From a checkpoint of a small image autoencoder.
Model: 1.96M parameters, 48-pixel images, encoder arch convnext_v2, encoder norm layernorm, encoder activation gelu, encoder patch size [2, 2], encoder depths [8, 8], encoder widths [64, 128], decoder norm groupnorm, decoder activation relu.
Rows from block 10 of the encoder, named by matrix and row number. Rows with one number belong to one neuron. Each number is 50 + 15 x the weight over its row's rms, rounded and kept within 0 to 99. All counts start at 0. After the name is the row's rms in percent of the matrix's.
# fc1: MLP up (encoder.blocks.10.mlp.fc1.weight, 384x128), inputs 0-127
# fc2: MLP down (encoder.blocks.10.mlp.fc2.weight, 128x384, transposed), outputs 0-127
fc1.90 106:44 57 80 12 34 49 69 61 49 47 36 56 31 65 46 45 66 66 60 79 22 76 63 53 66 52 38 37 70 38 27 40 52 52 64 50 75 63 56 46 86 72 33 28 29 32 56 37 67 50 39 31 57 48 71 54 65 58 52 52 53 52 68 52 86 55 47 53 50 55 33 82 44 43 58 63 40 67 54 44 59 54 32 47 31 77 78 38 52 26 68 73 37 54 50 65 46 44 34 54 52 37 67 63 54 55 42 37 42 53 43 23 71 52 46 49 37 53 58 27 59 71 26 67 53 62 29 73
fc2.90 102:76 47 56 46 52 65 62 59 66 58 68 45 48 61 52 70 67 61 51 34 44 57 46 80 52 33 65 19 61 68 59 82 63 64 64 48 23 28 69 43 45 41 29 41 48 39 51 61 49 70 73 62 59 45 56 31 61 46 60 29 46 77 39 31 67 53 71 58 47 55 65 56 43 65 42 39 19 54 32 57 30 64 20 58 64 43 36 45 40 43 68 48 45 43 29 43 41 41 37 73 51 29 20 43 50 54 59 62 47 61 39 70 29 56 40 44 55 28 45 41 30 99 41 32 70 66 73 45
fc1.91 125:40 37 48 31 29 60 44 62 37 63 61 29 59 62 51 47 40 47 40 45 43 56 54 55 32 69 76 33 34 62 44 55 60 58 19 41 43 58 44 35 36 48 28 53 64 54 51 44 51 44 70 52 60 47 49 31 73 72 29 77 65 59 42 76 23 43 54 42 44 46 47 39 67 54 33 29 67 47 48 67 50 69 28 74 45 67 50 40 36 83 74 41 39 47 36 58 65 65 58 76 18 63 17 43 35 52 46 61 50 38 55 51 55 84 59 54 43 28 50 44 45 00 70 63 42 65 39 46
fc2.91 126:42 61 71 63 75 61 35 51 62 45 62 49 69 61 48 27 53 44 76 66 40 42 52 54 41 30 13 42 23 58 64 65 43 50 42 45 52 53 40 28 63 30 59 64 47 40 21 58 76 42 72 67 43 70 53 42 55 56 57 20 79 60 45 60 61 80 44 32 58 46 39 27 28 40 68 59 59 42 59 26 52 49 14 40 65 34 50 54 47 57 28 82 60 72 62 54 51 43 57 27 37 30 46 27 59 56 60 65 17 60 54 50 29 40 53 71 59 28 49 44 35 48 38 39 75 57 40 65
fc1.92 080:42 46 67 29 36 58 13 60 45 63 62 63 61 69 19 35 35 29 70 57 13 71 68 66 50 48 38 22 40 35 56 72 73 49 48 34 55 42 68 55 33 43 56 39 46 54 58 72 80 67 50 74 48 57 49 25 42 37 53 36 44 67 50 44 23 63 63 64 48 66 31 58 35 43 38 62 18 28 89 47 62 52 54 40 55 51 14 42 44 42 37 55 37 47 48 54 39 37 71 46 58 47 52 64 55 63 54 43 71 46 39 43 41 26 83 50 54 46 20 46 36 40 44 45 49 43 68 61
fc2.92 082:48 33 40 56 23 37 63 63 35 43 47 39 49 17 80 46 39 67 35 75 28 52 27 70 58 58 36 36 25 61 42 43 62 45 35 30 45 73 47 82 72 50 63 52 38 30 57 58 85 54 45 43 43 60 60 46 40 48 44 71 36 73 47 58 54 45 32 25 46 41 47 59 50 38 34 46 42 57 40 45 80 50 59 38 56 37 65 64 53 68 38 39 68 45 68 66 49 21 63 56 43 44 46 38 53 56 56 83 53 56 51 55 59 64 66 53 41 79 24 34 61 22 46 51 59 00 50 54
fc1.93 080:55 42 81 67 62 71 56 44 68 61 34 38 51 49 45 64 54 41 24 58 49 70 49 70 32 38 74 52 50 24 60 59 47 46 52 34 65 42 61 71 49 53 20 48 40 56 48 66 29 49 32 29 44 55 80 58 85 70 41 42 33 44 28 46 24 42 43 85 43 44 65 38 61 64 40 69 66 35 13 35 31 46 32 43 42 58 34 73 56 58 39 64 74 51 36 39 71 25 48 46 67 46 48 67 56 43 57 76 74 58 33 67 37 45 52 44 57 50 65 38 52 36 69 50 29 78 35 68
fc2.93 084:76 74 49 32 45 48 77 58 39 46 53 29 30 75 47 80 34 27 51 42 36 51 44 68 52 59 62 50 52 48 58 71 66 40 59 56 45 74 59 37 41 61 51 63 51 56 30 43 60 80 43 50 58 84 41 46 61 27 51 16 38 53 62 45 66 53 59 32 39 45 60 64 34 38 46 00 40 49 47 80 68 70 79 65 49 49 58 40 44 55 29 39 51 27 44 38 41 36 72 68 54 55 34 44 35 52 44 33 47 36 45 35 46 44 68 33 18 46 68 32 55 38 62 52 59 87 47 42
fc1.94 105:34 60 74 52 51 48 33 23 46 51 63 51 69 58 77 48 62 57 54 77 36 65 47 65 52 39 49 67 38 49 62 69 45 42 74 42 34 81 58 63 54 57 56 28 26 62 51 30 67 85 62 60 08 45 71 57 42 30 50 66 48 71 75 72 64 53 50 58 33 42 68 48 22 59 49 47 40 31 69 73 40 67 44 33 54 70 67 48 24 19 59 75 59 43 44 49 37 55 71 41 55 29 66 31 65 35 61 37 43 53 51 40 45 49 37 34 51 12 40 45 53 62 54 45 53 25 59 55
fc2.94 105:25 62 15 77 50 46 35 47 34 41 51 47 44 51 53 46 60 41 54 55 41 36 32 63 57 61 38 52 47 52 43 58 52 62 64 48 39 85 34 46 43 34 34 50 46 29 75 51 71 41 29 25 35 39 37 74 48 35 41 57 44 52 63 57 45 51 38 38 47 32 66 47 47 54 57 82 51 90 66 57 45 09 21 52 26 49 83 37 73 55 30 34 66 44 62 48 41 59 34 29 48 55 64 56 44 74 48 74 62 29 36 37 59 41 55 44 73 14 65 39 53 63 74 41 60 52 50 69
fc1.95 078:48 48 67 36 49 72 54 44 06 66 45 68 62 71 18 45 51 61 06 30 37 34 44 53 39 45 17 45 57 55 40 42 03 41 47 38 14 49 61 55 61 60 46 70 55 61 42 57 38 33 55 50 53 49 50 50 59 46 26 74 33 71 29 37 42 73 31 41 53 43 49 48 24 45 42 42 68 61 33 52 40 71 62 56 67 79 61 36 42 54 38 58 37 41 48 71 32 69 68 48 45 37 52 65 53 47 50 42 62 56 51 16 82 61 64 63 39 61 43 54 52 43 38 56 29 42 44 55
fc2.95 082:68 66 66 70 13 50 54 63 29 66 65 59 59 39 73 29 48 62 52 57 55 41 69 52 46 74 71 49 56 52 50 36 26 48 68 30 52 67 27 30 50 69 46 67 48 44 56 51 18 55 75 51 64 66 53 58 34 52 29 70 54 54 58 43 71 75 80 68 28 56 71 48 69 52 40 70 87 27 43 34 47 31 52 41 57 56 63 33 34 71 50 64 58 19 32 47 29 59 55 48 59 42 33 51 53 52 55 60 49 13 42 53 31 38 61 33 30 53 45 60 48 72 68 49 62 68 34 62
fc1.96 096:47 80 19 59 61 45 45 66 27 28 36 60 29 58 55 31 56 51 45 22 46 57 20 47 60 63 30 49 67 36 23 36 81 80 36 41 85 68 52 51 70 65 44 48 58 60 30 63 33 65 79 62 54 62 28 38 55 47 59 62 56 44 53 40 43 56 37 46 43 74 49 53 65 31 29 41 64 82 63 40 43 59 60 35 37 27 36 41 43 54 52 47 47 67 51 54 48 52 21 68 47 40 44 70 35 19 39 46 41 53 25 34 29 62 75 39 70 51 42 45 69 33 59 50 49 39 70 57
fc2.96 097:75 45 37 44 76 68 25 39 59 47 60 46 45 59 61 57 26 51 45 30 49 42 36 39 24 39 42 52 34 42 67 74 47 50 21 62 69 50 29 39 20 53 47 63 53 51 59 49 68 38 31 28 60 69 73 34 65 40 37 56 70 54 28 67 50 56 37 66 12 32 35 72 68 51 55 54 65 34 53 36 58 55 55 27 57 42 46 61 58 52 57 68 21 45 26 46 45 15 37 31 71 56 65 85 50 74 61 43 35 60 37 61 37 55 26 57 58 68 59 55 73 31 56 65 43 63 52 71
fc1.97 102:32 50 63 51 65 53 74 38 62 71 35 50 56 43 37 27 52 73 50 22 34 63 38 44 48 50 59 55 49 70 46 61 38 56 24 46 37 35 26 51 35 28 42 39 65 66 24 43 51 52 76 64 67 49 73 58 50 68 57 38 48 79 41 43 73 46 44 41 44 84 40 64 62 58 58 35 62 13 61 46 75 57 50 43 49 33 34 33 60 50 64 68 69 51 31 64 59 28 36 57 44 79 60 42 50 84 57 29 32 56 54 42 17 29 43 25 41 66 54 30 60 58 64 47 65 21 57 36
fc2.97 112:65 59 40 60 35 48 60 66 59 39 27 42 61 47 55 57 79 32 56 43 44 30 56 20 58 64 20 60 21 61 78 55 60 59 51 57 55 52 66 57 53 34 54 56 59 51 25 57 67 31 54 35 49 40 38 50 53 80 40 43 37 64 50 40 21 43 52 38 61 48 47 43 47 57 67 66 60 43 46 42 49 31 59 30 42 75 40 81 67 49 65 36 51 35 37 85 47 46 70 71 35 35 61 54 53 57 41 52 65 45 45 80 49 51 28 64 38 62 18 04 24 39 17 69 30 41 60 54
fc1.98 087:32 45 41 39 40 41 34 82 33 34 72 57 46 49 62 51 51 75 53 53 64 37 64 73 61 64 34 45 67 66 52 51 29 98 68 40 59 47 53 88 55 31 60 57 49 64 48 53 55 74 62 36 56 45 70 26 27 35 41 70 24 62 33 43 47 37 28 40 85 67 41 36 63 57 54 39 63 52 55 23 60 65 58 65 68 59 26 49 68 53 62 51 56 53 41 54 49 79 61 37 39 46 36 35 65 38 47 62 67 42 59 34 63 54 46 62 39 39 49 41 73 14 56 72 75 57 53 59
fc2.98 103:78 45 58 50 24 50 25 40 58 66 50 32 87 68 59 37 30 68 40 44 41 35 65 30 32 54 56 71 50 52 46 77 50 46 52 34 45 43 54 89 48 65 48 43 59 31 47 65 43 73 72 40 58 44 39 20 49 46 50 66 44 75 35 49 70 28 49 89 49 58 52 42 56 57 51 49 42 39 47 51 42 64 52 31 64 59 44 48 60 67 31 37 23 41 32 47 10 76 29 35 42 64 76 45 74 41 41 57 47 58 58 63 47 60 44 37 51 50 75 44 58 18 48 54 23 67 52 31
fc1.99 095:53 77 51 43 55 34 39 49 71 55 36 39 36 59 10 43 59 52 17 33 43 40 45 54 54 41 47 60 49 41 68 32 57 42 37 60 31 46 50 40 44 31 94 64 21 53 61 54 32 29 54 37 52 60 38 31 57 67 74 47 48 49 57 51 45 59 49 43 43 52 53 56 25 34 72 41 66 38 47 74 61 66 81 52 54 59 30 51 57 40 39 45 69 39 55 33 38 61 65 30 39 04 30 39 29 55 41 68 61 62 50 33 47 50 55 57 73 63 37 75 54 70 34 96 40 65 45 41
fc2.99 106:64 56 53 54 43 33 41 29 32 30 62 23 31 80 60 69 56 48 56 37 08 28 32 68 45 61 77 70 51 65 50 42 44 59 52 42 30 56 73 54 73 45 42 37 30 60 52 68 63 64 27 78 66 52 78 59 54 40 49 53 25 67 58 52 55 27 66 67 56 58 32 44 70 76 51 67 50 43 15 37 41 52 41 53 56 34 21 31 48 33 47 52 48 58 35 64 48 36 59 71 33 49 63 45 39 64 40 29 44 51 45 61 41 65 66 42 51 34 62 26 47 68 78 45 37 41 22 51
fc1.100 095:56 62 45 60 54 54 33 63 60 65 75 56 17 58 36 44 58 55 46 61 44 62 34 48 51 43 35 46 49 56 73 20 35 43 42 62 27 69 60 41 58 41 54 63 44 43 45 53 46 65 51 34 65 64 53 44 28 34 42 71 51 63 52 28 80 43 46 33 78 19 84 48 53 51 41 80 55 29 49 45 35 34 33 42 58 51 28 69 51 42 50 39 68 51 55 73 39 42 28 20 47 15 68 34 18 74 59 69 29 23 66 77 71 68 40 42 23 52 42 41 55 47 40 49 56 39 63 46
fc2.100 086:35 62 64 35 21 79 55 61 79 41 46 26 43 29 42 55 64 33 56 76 56 64 62 66 31 41 85 41 28 56 72 34 64 55 41 49 71 46 56 54 63 76 59 43 46 41 60 76 49 45 82 48 52 60 47 59 33 74 31 79 52 52 61 86 56 51 59 40 42 30 45 27 50 47 48 54 50 14 55 30 41 27 40 76 66 65 52 60 32 32 46 48 47 56 44 20 46 73 44 38 49 31 41 63 32 51 52 67 33 42 53 73 53 51 44 58 37 66 58 67 39 48 46 33 25 66 58 39
fc1.101 096:66 46 66 30 50 44 57 27 74 65 58 43 75 63 33 44 67 60 25 66 39 44 43 78 57 55 32 28 49 36 43 81 58 59 32 66 38 30 75 39 61 27 59 42 82 69 56 86 45 55 42 28 43 48 82 62 39 49 69 30 41 37 35 45 59 65 49 18 70 67 52 35 50 48 50 52 64 52 43 68 59 59 45 46 78 40 28 62 42 38 49 57 34 65 53 34 54 30 35 57 66 57 53 39 39 40 44 48 93 68 46 52 66 42 46 58 42 39 39 88 44 52 56 59 53 62 42 77
fc2.101 103:37 45 53 43 69 34 53 45 28 62 29 62 63 32 60 70 46 56 59 47 51 73 49 64 37 45 79 54 51 29 20 37 62 45 56 42 69 54 75 55 68 39 75 73 41 51 58 58 55 55 24 37 30 81 55 34 25 64 48 53 49 39 56 04 48 63 42 49 60 69 22 59 34 32 56 58 14 49 51 67 23 76 50 69 55 60 52 30 33 56 37 42 43 86 48 47 35 52 69 47 49 56 45 42 64 74 34 23 41 37 49 34 48 18 36 40 54 71 44 34 46 58 59 48 57 53 41 52
fc1.102 082:48 69 48 23 86 47 34 67 70 27 55 72 64 29 39 48 42 42 39 44 47 71 59 58 58 28 36 49 55 35 47 88 63 24 44 45 71 49 50 83 27 33 39 53 47 58 36 42 50 08 53 44 36 55 57 27 52 28 52 54 54 59 26 47 59 42 47 63 64 26 41 47 62 49 45 66 46 61 68 66 01 43 42 47 63 60 38 41 32 54 29 70 29 65 32 48 59 66 36 40 50 56 48 58 55 74 53 58 53 45 47 52 37 39 44 30 50 27 68 60 53 63 88 31 53 56 50 32
fc2.102 079:67 41 34 36 41 44 77 53 11 39 46 26 26 61 51 44 71 48 61 40 57 61 42 32 27 60 34 63 47 67 59 50 73 27 39 63 42 48 41 53 65 59 68 31 33 59 63 67 65 45 74 49 75 72 60 35 73 68 28 40 58 57 42 48 31 53 27 76 57 74 55 52 46 20 38 59 67 54 36 54 75 58 66 46 59 61 80 39 66 59 48 52 13 52 36 54 76 46 46 49 51 39 54 45 36 18 57 51 41 58 56 46 41 66 37 69 56 42 21 33 71 39 51 51 61 15 44 61
fc1.103 093:64 57 24 69 27 27 56 39 51 54 34 29 40 44 54 48 38 49 60 40 32 34 61 53 54 38 57 41 53 56 49 46 59 19 53 56 46 58 59 50 35 81 57 37 37 40 22 35 30 41 67 36 37 49 25 67 96 54 43 32 48 40 49 69 71 62 48 45 43 78 75 44 68 59 41 37 46 32 70 42 55 19 68 54 50 46 61 74 48 19 49 44 53 65 29 54 57 62 81 49 50 34 63 64 35 61 33 49 45 66 37 71 36 40 63 55 60 45 41 73 40 82 23 70 60 36 65 68
fc2.103 101:48 32 64 47 39 51 70 45 66 63 59 67 52 94 40 27 40 52 44 47 40 70 67 52 58 49 53 57 48 58 70 27 70 33 41 53 46 64 25 47 80 53 46 34 51 35 69 64 34 54 61 46 38 35 39 44 52 69 54 26 47 42 64 25 33 50 50 16 62 27 50 42 46 77 47 53 89 37 39 47 41 49 32 77 49 62 50 77 51 53 58 53 28 44 58 43 73 37 27 64 63 36 36 61 50 38 72 51 52 43 34 57 70 71 36 45 23 26 55 57 55 17 64 41 36 26 75 57
fc1.104 106:58 53 22 18 75 42 72 27 26 44 55 70 46 30 34 25 57 34 28 81 75 50 25 34 65 29 51 32 51 73 67 61 58 46 62 18 43 55 53 47 25 36 52 56 45 46 37 54 37 32 59 42 42 62 85 50 59 25 44 50 35 51 30 43 27 48 24 69 53 43 51 63 33 17 36 68 38 47 66 30 33 62 52 51 32 69 34 55 42 40 37 51 43 62 38 47 75 39 68 51 39 58 55 28 44 31 59 53 66 39 51 57 51 48 64 40 34 52 49 46 55 45 69 13 44 49 50 42
fc2.104 091:67 53 61 68 71 56 49 55 69 68 48 37 60 73 57 55 62 29 48 43 66 58 32 34 64 43 30 39 57 46 67 41 89 65 70 48 27 41 51 29 34 44 47 38 58 27 65 40 34 66 60 51 52 30 43 35 69 56 40 72 50 51 46 35 59 49 50 65 61 39 31 49 24 57 48 59 62 61 41 44 64 41 42 41 76 65 31 01 73 62 66 67 66 38 64 33 38 58 57 39 46 51 26 26 58 82 59 49 46 35 49 40 62 68 52 45 38 67 35 70 91 77 47 66 51 51 39 68
fc1.105 085:14 49 49 54 61 49 72 46 44 55 60 64 58 51 36 74 53 24 46 24 61 55 43 62 21 62 57 56 49 57 44 46 42 48 45 67 46 20 61 59 68 28 46 59 52 62 62 41 85 62 65 50 67 35 56 47 49 83 08 40 23 63 60 54 47 73 49 60 49 49 54 40 81 44 15 84 65 50 36 53 57 55 34 33 73 38 59 60 61 63 75 51 66 34 45 50 63 79 61 52 66 71 55 39 49 41 47 67 66 50 78 29 61 47 54 71 27 55 75 47 40 38 48 39 55 50 38 32
fc2.105 091:61 60 76 58 47 62 47 78 18 74 55 55 93 67 54 75 31 42 68 59 50 52 42 42 75 47 49 66 29 43 79 36 54 38 53 71 49 51 64 73 56 39 68 60 52 68 33 40 56 32 39 65 48 73 53 40 45 77 67 47 53 55 51 55 87 47 58 74 46 40 54 64 65 54 45 39 64 58 55 20 43 54 59 48 50 80 74 55 42 46 38 40 41 31 49 42 69 56 56 83 25 60 41 26 28 61 54 23 44 52 48 34 46 52 51 37 43 50 59 15 43 23 33 49 47 65 64 47
fc1.106 080:44 63 66 46 72 68 66 47 68 53 26 44 24 45 54 55 36 44 15 77 59 39 69 46 46 47 57 64 74 65 65 62 64 37 58 43 60 68 52 83 40 22 35 82 56 52 22 63 64 20 47 38 67 17 46 61 75 63 52 24 46 61 66 59 67 60 33 45 51 43 29 50 43 61 33 30 54 46 56 53 31 39 41 43 53 38 64 45 48 34 63 56 49 31 42 61 46 52 30 32 46 61 35 60 09 39 59 31 43 30 55 47 46 35 56 57 50 20 22 45 55 72 47 45 22 44 48 60
fc2.106 091:68 42 54 73 30 44 43 55 41 51 74 82 28 49 44 58 42 46 54 70 40 51 42 54 58 48 42 70 65 54 67 51 60 43 61 45 37 70 41 42 48 77 70 44 67 59 23 59 62 44 28 34 51 46 71 48 27 44 62 38 56 56 43 26 15 60 50 62 68 83 55 60 39 37 33 59 50 45 34 56 41 56 54 57 55 51 37 43 47 53 67 60 21 36 22 56 57 31 62 51 48 47 43 38 26 40 68 54 42 41 49 48 36 79 82 36 42 29 31 02 74 83 50 71 58 42 21 57
fc1.107 092:75 64 43 64 71 25 52 61 29 41 59 27 51 58 63 69 77 48 49 53 64 41 55 57 72 48 42 64 74 65 48 33 57 43 63 50 50 57 27 55 36 25 59 69 58 33 15 46 48 41 55 60 50 73 47 60 61 35 56 34 55 39 57 48 47 34 44 37 47 33 65 72 21 39 41 39 61 54 51 62 76 35 47 42 34 50 80 80 20 79 66 40 58 54 31 35 54 49 41 60 50 58 26 44 59 22 53 59 71 47 58 66 61 53 67 61 62 45 54 39 46 58 39 00 70 49 64 22
fc2.107 104:50 62 59 46 58 43 25 32 74 65 64 41 65 66 46 69 56 53 78 54 71 09 79 44 50 00 46 64 68 64 63 30 53 46 56 38 67 52 62 33 52 42 45 48 26 94 47 30 38 64 43 37 68 53 61 52 52 45 30 31 41 37 39 33 28 40 58 46 68 53 57 64 46 49 59 59 51 64 55 30 58 62 32 58 44 64 36 39 47 40 57 60 47 35 41 37 54 75 71 56 85 63 56 48 34 55 54 45 15 55 61 49 39 29 52 56 50 48 52 68 30 57 63 68 45 56 74 67
fc1.108 096:64 37 58 42 43 55 41 28 60 64 57 42 61 41 19 64 48 52 30 43 61 57 42 45 55 44 65 45 60 67 35 32 56 39 47 45 24 20 53 71 72 33 46 31 37 57 35 45 74 45 48 56 43 59 55 66 66 54 45 33 57 45 19 73 50 37 47 48 43 57 65 68 48 75 45 54 59 96 43 26 62 37 59 46 60 72 29 64 64 80 58 64 45 67 77 55 85 72 30 61 46 26 39 34 55 70 57 46 57 52 84 58 62 30 53 58 31 69 55 72 73 38 25 69 50 61 54 48
fc2.108 096:50 48 65 41 42 25 55 70 48 26 61 54 67 68 40 28 58 53 56 47 45 63 67 46 50 36 53 66 57 38 34 34 54 32 58 38 29 26 45 65 50 63 46 33 21 43 26 60 14 59 60 67 44 45 62 48 44 43 69 45 41 55 53 27 43 41 39 55 45 58 38 55 79 43 54 77 67 67 42 51 42 87 36 32 71 66 42 76 54 72 50 46 67 46 36 52 25 88 57 69 36 50 59 69 72 37 76 36 28 19 68 37 67 66 51 45 66 47 55 62 48 75 79 45 58 39 50 39
fc1.109 098:80 55 59 52 70 68 29 66 71 38 72 38 57 50 28 42 37 76 35 53 50 39 58 43 69 31 31 35 65 54 41 78 51 58 41 50 32 48 65 46 41 48 75 59 42 30 91 23 84 43 68 45 67 44 46 43 25 36 49 35 45 40 49 41 62 52 57 51 51 48 58 50 69 44 56 50 62 37 52 70 54 49 48 58 45 72 65 43 52 36 11 56 54 39 34 26 34 61 63 25 34 48 29 71 54 61 40 68 62 59 62 15 45 37 48 79 22 54 62 31 47 39 32 63 25 51 38 50
fc2.109 100:81 50 48 51 40 66 78 53 47 58 46 53 68 64 68 81 45 54 28 52 53 34 45 35 40 50 62 48 45 32 48 72 69 52 19 52 53 43 45 97 36 35 45 37 48 42 56 44 53 57 22 39 41 49 72 54 41 47 60 46 53 46 31 39 49 49 44 49 49 69 74 65 60 54 55 60 18 53 43 55 45 37 56 63 92 76 56 40 45 28 49 60 42 67 48 67 49 43 53 46 12 63 58 50 47 17 77 64 32 62 49 61 28 60 65 33 25 29 26 35 50 61 65 16 69 59 48 52
fc1.110 081:34 31 48 50 54 50 56 48 50 48 19 73 30 72 59 77 40 32 53 77 53 38 26 79 52 50 39 06 61 51 42 67 52 69 65 43 66 39 66 32 47 47 69 57 48 47 31 75 46 53 65 72 69 66 49 68 61 51 58 55 48 69 80 33 32 43 31 27 52 72 51 44 34 60 48 54 49 57 50 52 51 62 22 71 54 51 65 35 31 46 34 48 74 37 74 64 42 55 58 89 51 78 64 65 77 36 27 49 44 43 37 52 45 59 38 38 68 34 56 37 52 57 37 54 65 63 28 57
fc2.110 084:42 41 67 68 77 43 38 61 74 48 46 40 45 32 55 64 26 75 55 45 52 29 35 83 23 34 48 31 43 55 47 22 38 40 62 41 56 51 30 30 55 53 46 37 85 53 21 59 55 45 58 66 46 79 54 57 56 46 32 71 73 36 70 55 45 73 60 35 67 26 33 12 50 56 63 22 48 34 46 58 54 42 45 33 58 41 38 38 48 37 55 53 31 42 31 52 34 73 35 37 57 40 49 36 50 65 67 41 30 47 71 35 52 33 48 30 45 49 65 62 24 36 49 67 45 72 35 25
fc1.111 085:41 61 66 48 71 64 56 57 35 50 25 40 52 55 57 52 43 77 56 70 58 52 70 54 68 31 49 42 59 65 62 77 13 45 71 79 60 55 49 56 49 55 40 68 89 74 76 44 48 26 54 20 35 64 22 72 50 57 73 47 51 33 54 47 08 36 29 64 71 47 29 40 48 41 68 53 61 26 54 70 44 48 59 34 67 44 59 31 54 36 67 53 42 43 20 31 54 56 56 43 46 56 53 48 37 47 53 55 43 31 56 56 29 66 43 48 58 02 53 55 57 37 61 54 57 60 47 46
fc2.111 097:72 45 74 54 07 43 53 53 47 74 45 62 51 36 28 52 77 64 61 54 50 64 59 42 63 32 69 68 38 78 62 12 53 18 70 36 42 68 72 29 81 57 53 81 60 54 46 51 50 44 46 53 39 44 60 31 45 39 55 60 28 53 46 47 39 46 44 37 61 56 45 29 43 18 67 28 42 27 31 47 55 51 64 44 61 58 59 28 54 48 42 52 42 35 43 37 32 50 21 54 55 49 22 43 39 36 42 28 25 43 69 42 52 40 31 60 34 37 39 41 78 73 66 59 46 46 71 56
fc1.112 096:54 42 25 54 17 24 43 66 55 32 62 42 26 39 40 72 31 70 58 31 50 55 55 65 59 45 54 40 62 39 32 40 50 24 30 40 30 34 71 38 45 52 67 60 36 64 26 38 27 57 58 61 57 57 89 58 68 31 68 49 53 25 58 44 45 33 56 46 70 64 40 26 64 58 69 36 51 67 60 66 53 86 56 36 63 25 66 57 70 32 45 45 39 45 49 62 62 51 50 31 50 46 60 36 25 49 64 45 38 78 70 40 72 48 63 66 34 43 78 52 48 57 37 77 70 48 70 48
fc2.112 091:24 43 68 41 64 56 32 26 68 25 46 56 71 49 16 62 26 33 39 64 51 70 65 44 49 69 68 61 34 37 34 63 68 55 59 82 26 48 53 28 93 66 55 30 62 68 62 57 37 45 60 34 74 31 41 60 88 58 52 47 49 45 41 34 64 51 53 55 59 52 49 44 40 54 49 64 75 67 33 52 61 50 73 31 35 68 43 49 51 34 60 59 81 62 44 41 43 35 75 61 46 65 54 66 52 55 21 41 56 51 53 66 55 33 18 69 59 35 62 63 56 53 67 35 42 61 61 57
fc1.113 081:40 42 63 40 57 32 56 40 42 52 63 92 68 65 27 37 34 56 56 40 46 29 70 53 82 44 42 59 39 63 61 51 54 44 29 72 30 67 56 64 16 41 74 61 52 47 42 56 33 49 73 50 36 32 36 61 31 40 62 46 45 26 40 58 59 41 41 57 47 46 78 58 69 39 40 47 59 45 50 44 44 51 41 74 39 49 47 27 49 42 43 80 43 54 58 52 66 14 19 84 77 63 57 59 54 21 78 17 27 73 61 67 50 50 63 40 49 44 56 51 49 55 35 30 56 39 55 51
fc2.113 091:56 63 71 66 52 54 47 44 23 51 47 43 54 46 31 18 54 44 46 51 63 48 66 56 59 66 74 62 57 34 48 49 37 56 52 46 66 65 37 52 41 48 36 21 69 44 48 73 40 24 49 50 79 62 52 44 36 58 61 58 36 58 50 23 63 62 56 65 38 41 45 85 58 19 75 62 29 64 40 25 43 53 40 48 50 67 67 46 56 65 56 42 71 54 72 47 54 52 66 33 26 47 61 35 44 48 82 26 34 34 64 45 38 62 41 78 64 56 45 79 60 85 87 30 38 35 23 51
fc1.114 084:43 42 39 54 48 48 65 47 59 22 99 58 37 56 68 37 27 68 46 48 41 40 42 61 55 67 33 68 42 51 67 73 24 83 76 60 28 35 31 50 42 45 63 45 37 45 44 49 69 53 66 71 55 57 08 57 65 29 60 90 44 52 60 57 32 43 39 42 60 42 40 59 53 51 55 39 27 36 55 68 61 66 45 53 49 70 29 38 57 60 44 44 48 63 35 66 55 52 11 62 53 46 35 65 65 37 32 59 67 34 48 58 55 40 64 52 50 47 79 32 36 47 50 61 50 57 58 52
fc2.114 081:33 61 29 53 33 51 66 57 47 42 75 54 53 48 41 67 58 56 56 79 77 39 59 84 49 48 57 34 57 05 53 59 30 56 68 67 59 45 43 39 87 34 49 42 34 48 69 43 79 61 45 53 53 47 44 44 55 86 58 55 54 53 59 48 75 30 32 69 69 40 59 62 43 55 35 45 70 25 61 44 43 50 49 39 34 69 28 71 76 77 62 66 53 40 58 67 32 65 34 41 52 47 67 51 77 56 33 41 68 58 60 42 20 36 56 46 53 59 61 35 40 60 49 48 31 30 86 53
fc1.115 120:46 67 45 60 43 60 34 61 55 59 30 56 45 35 30 70 19 55 54 47 48 85 56 55 40 45 74 61 45 51 71 48 41 56 47 48 59 36 23 74 47 50 55 82 70 47 55 44 30 24 54 31 51 54 64 63 28 67 27 47 58 61 30 43 38 39 49 71 58 57 53 69 55 75 19 49 28 36 60 54 49 51 38 46 40 42 20 77 61 82 32 58 22 62 28 38 54 50 50 51 65 73 32 35 37 39 43 70 39 34 71 58 48 56 89 47 41 60 59 38 48 65 61 42 31 71 46 21
fc2.115 109:58 49 50 68 32 72 45 57 57 61 38 42 64 65 56 64 64 61 50 38 50 57 31 39 61 13 78 35 50 45 64 24 50 60 50 57 49 52 55 51 59 75 43 37 57 64 71 63 49 35 49 48 51 70 69 57 50 51 29 49 62 55 48 08 68 73 55 38 33 35 29 53 31 48 56 62 34 35 47 37 47 26 42 70 64 51 71 61 54 69 70 64 43 46 84 42 28 67 72 16 63 46 27 35 52 34 76 41 52 22 53 25 22 65 40 43 19 42 40 85 51 53 50 40 60 49 55 51
fc1.116 093:71 52 43 61 72 33 40 37 64 56 53 66 48 39 51 70 57 54 65 64 36 66 62 50 66 61 66 45 68 52 62 39 30 40 57 54 61 49 76 78 56 38 60 54 34 55 32 65 42 36 59 39 45 53 32 70 68 45 27 64 27 40 49 74 61 70 63 51 42 41 25 52 51 87 47 41 21 32 29 47 52 28 75 62 61 58 17 37 44 70 83 66 54 58 51 75 44 45 34 43 51 59 41 46 34 46 53 42 41 67 68 71 86 44 74 60 39 56 48 41 40 54 51 23 41 75 86 34
fc2.116 095:43 94 65 47 28 48 44 35 55 58 64 57 39 47 35 45 40 51 53 64 37 14 66 24 46 77 27 57 36 39 56 55 64 40 28 64 45 46 61 32 44 57 54 54 48 51 38 63 38 82 52 27 71 48 55 26 72 54 72 45 59 61 48 43 42 60 50 39 51 41 53 54 44 69 78 44 45 61 53 39 43 45 65 67 30 65 70 79 50 77 56 82 70 10 35 51 71 35 56 21 59 64 48 58 49 48 78 57 51 36 50 68 31 51 83 74 37 33 50 56 60 39 62 48 58 52 60 57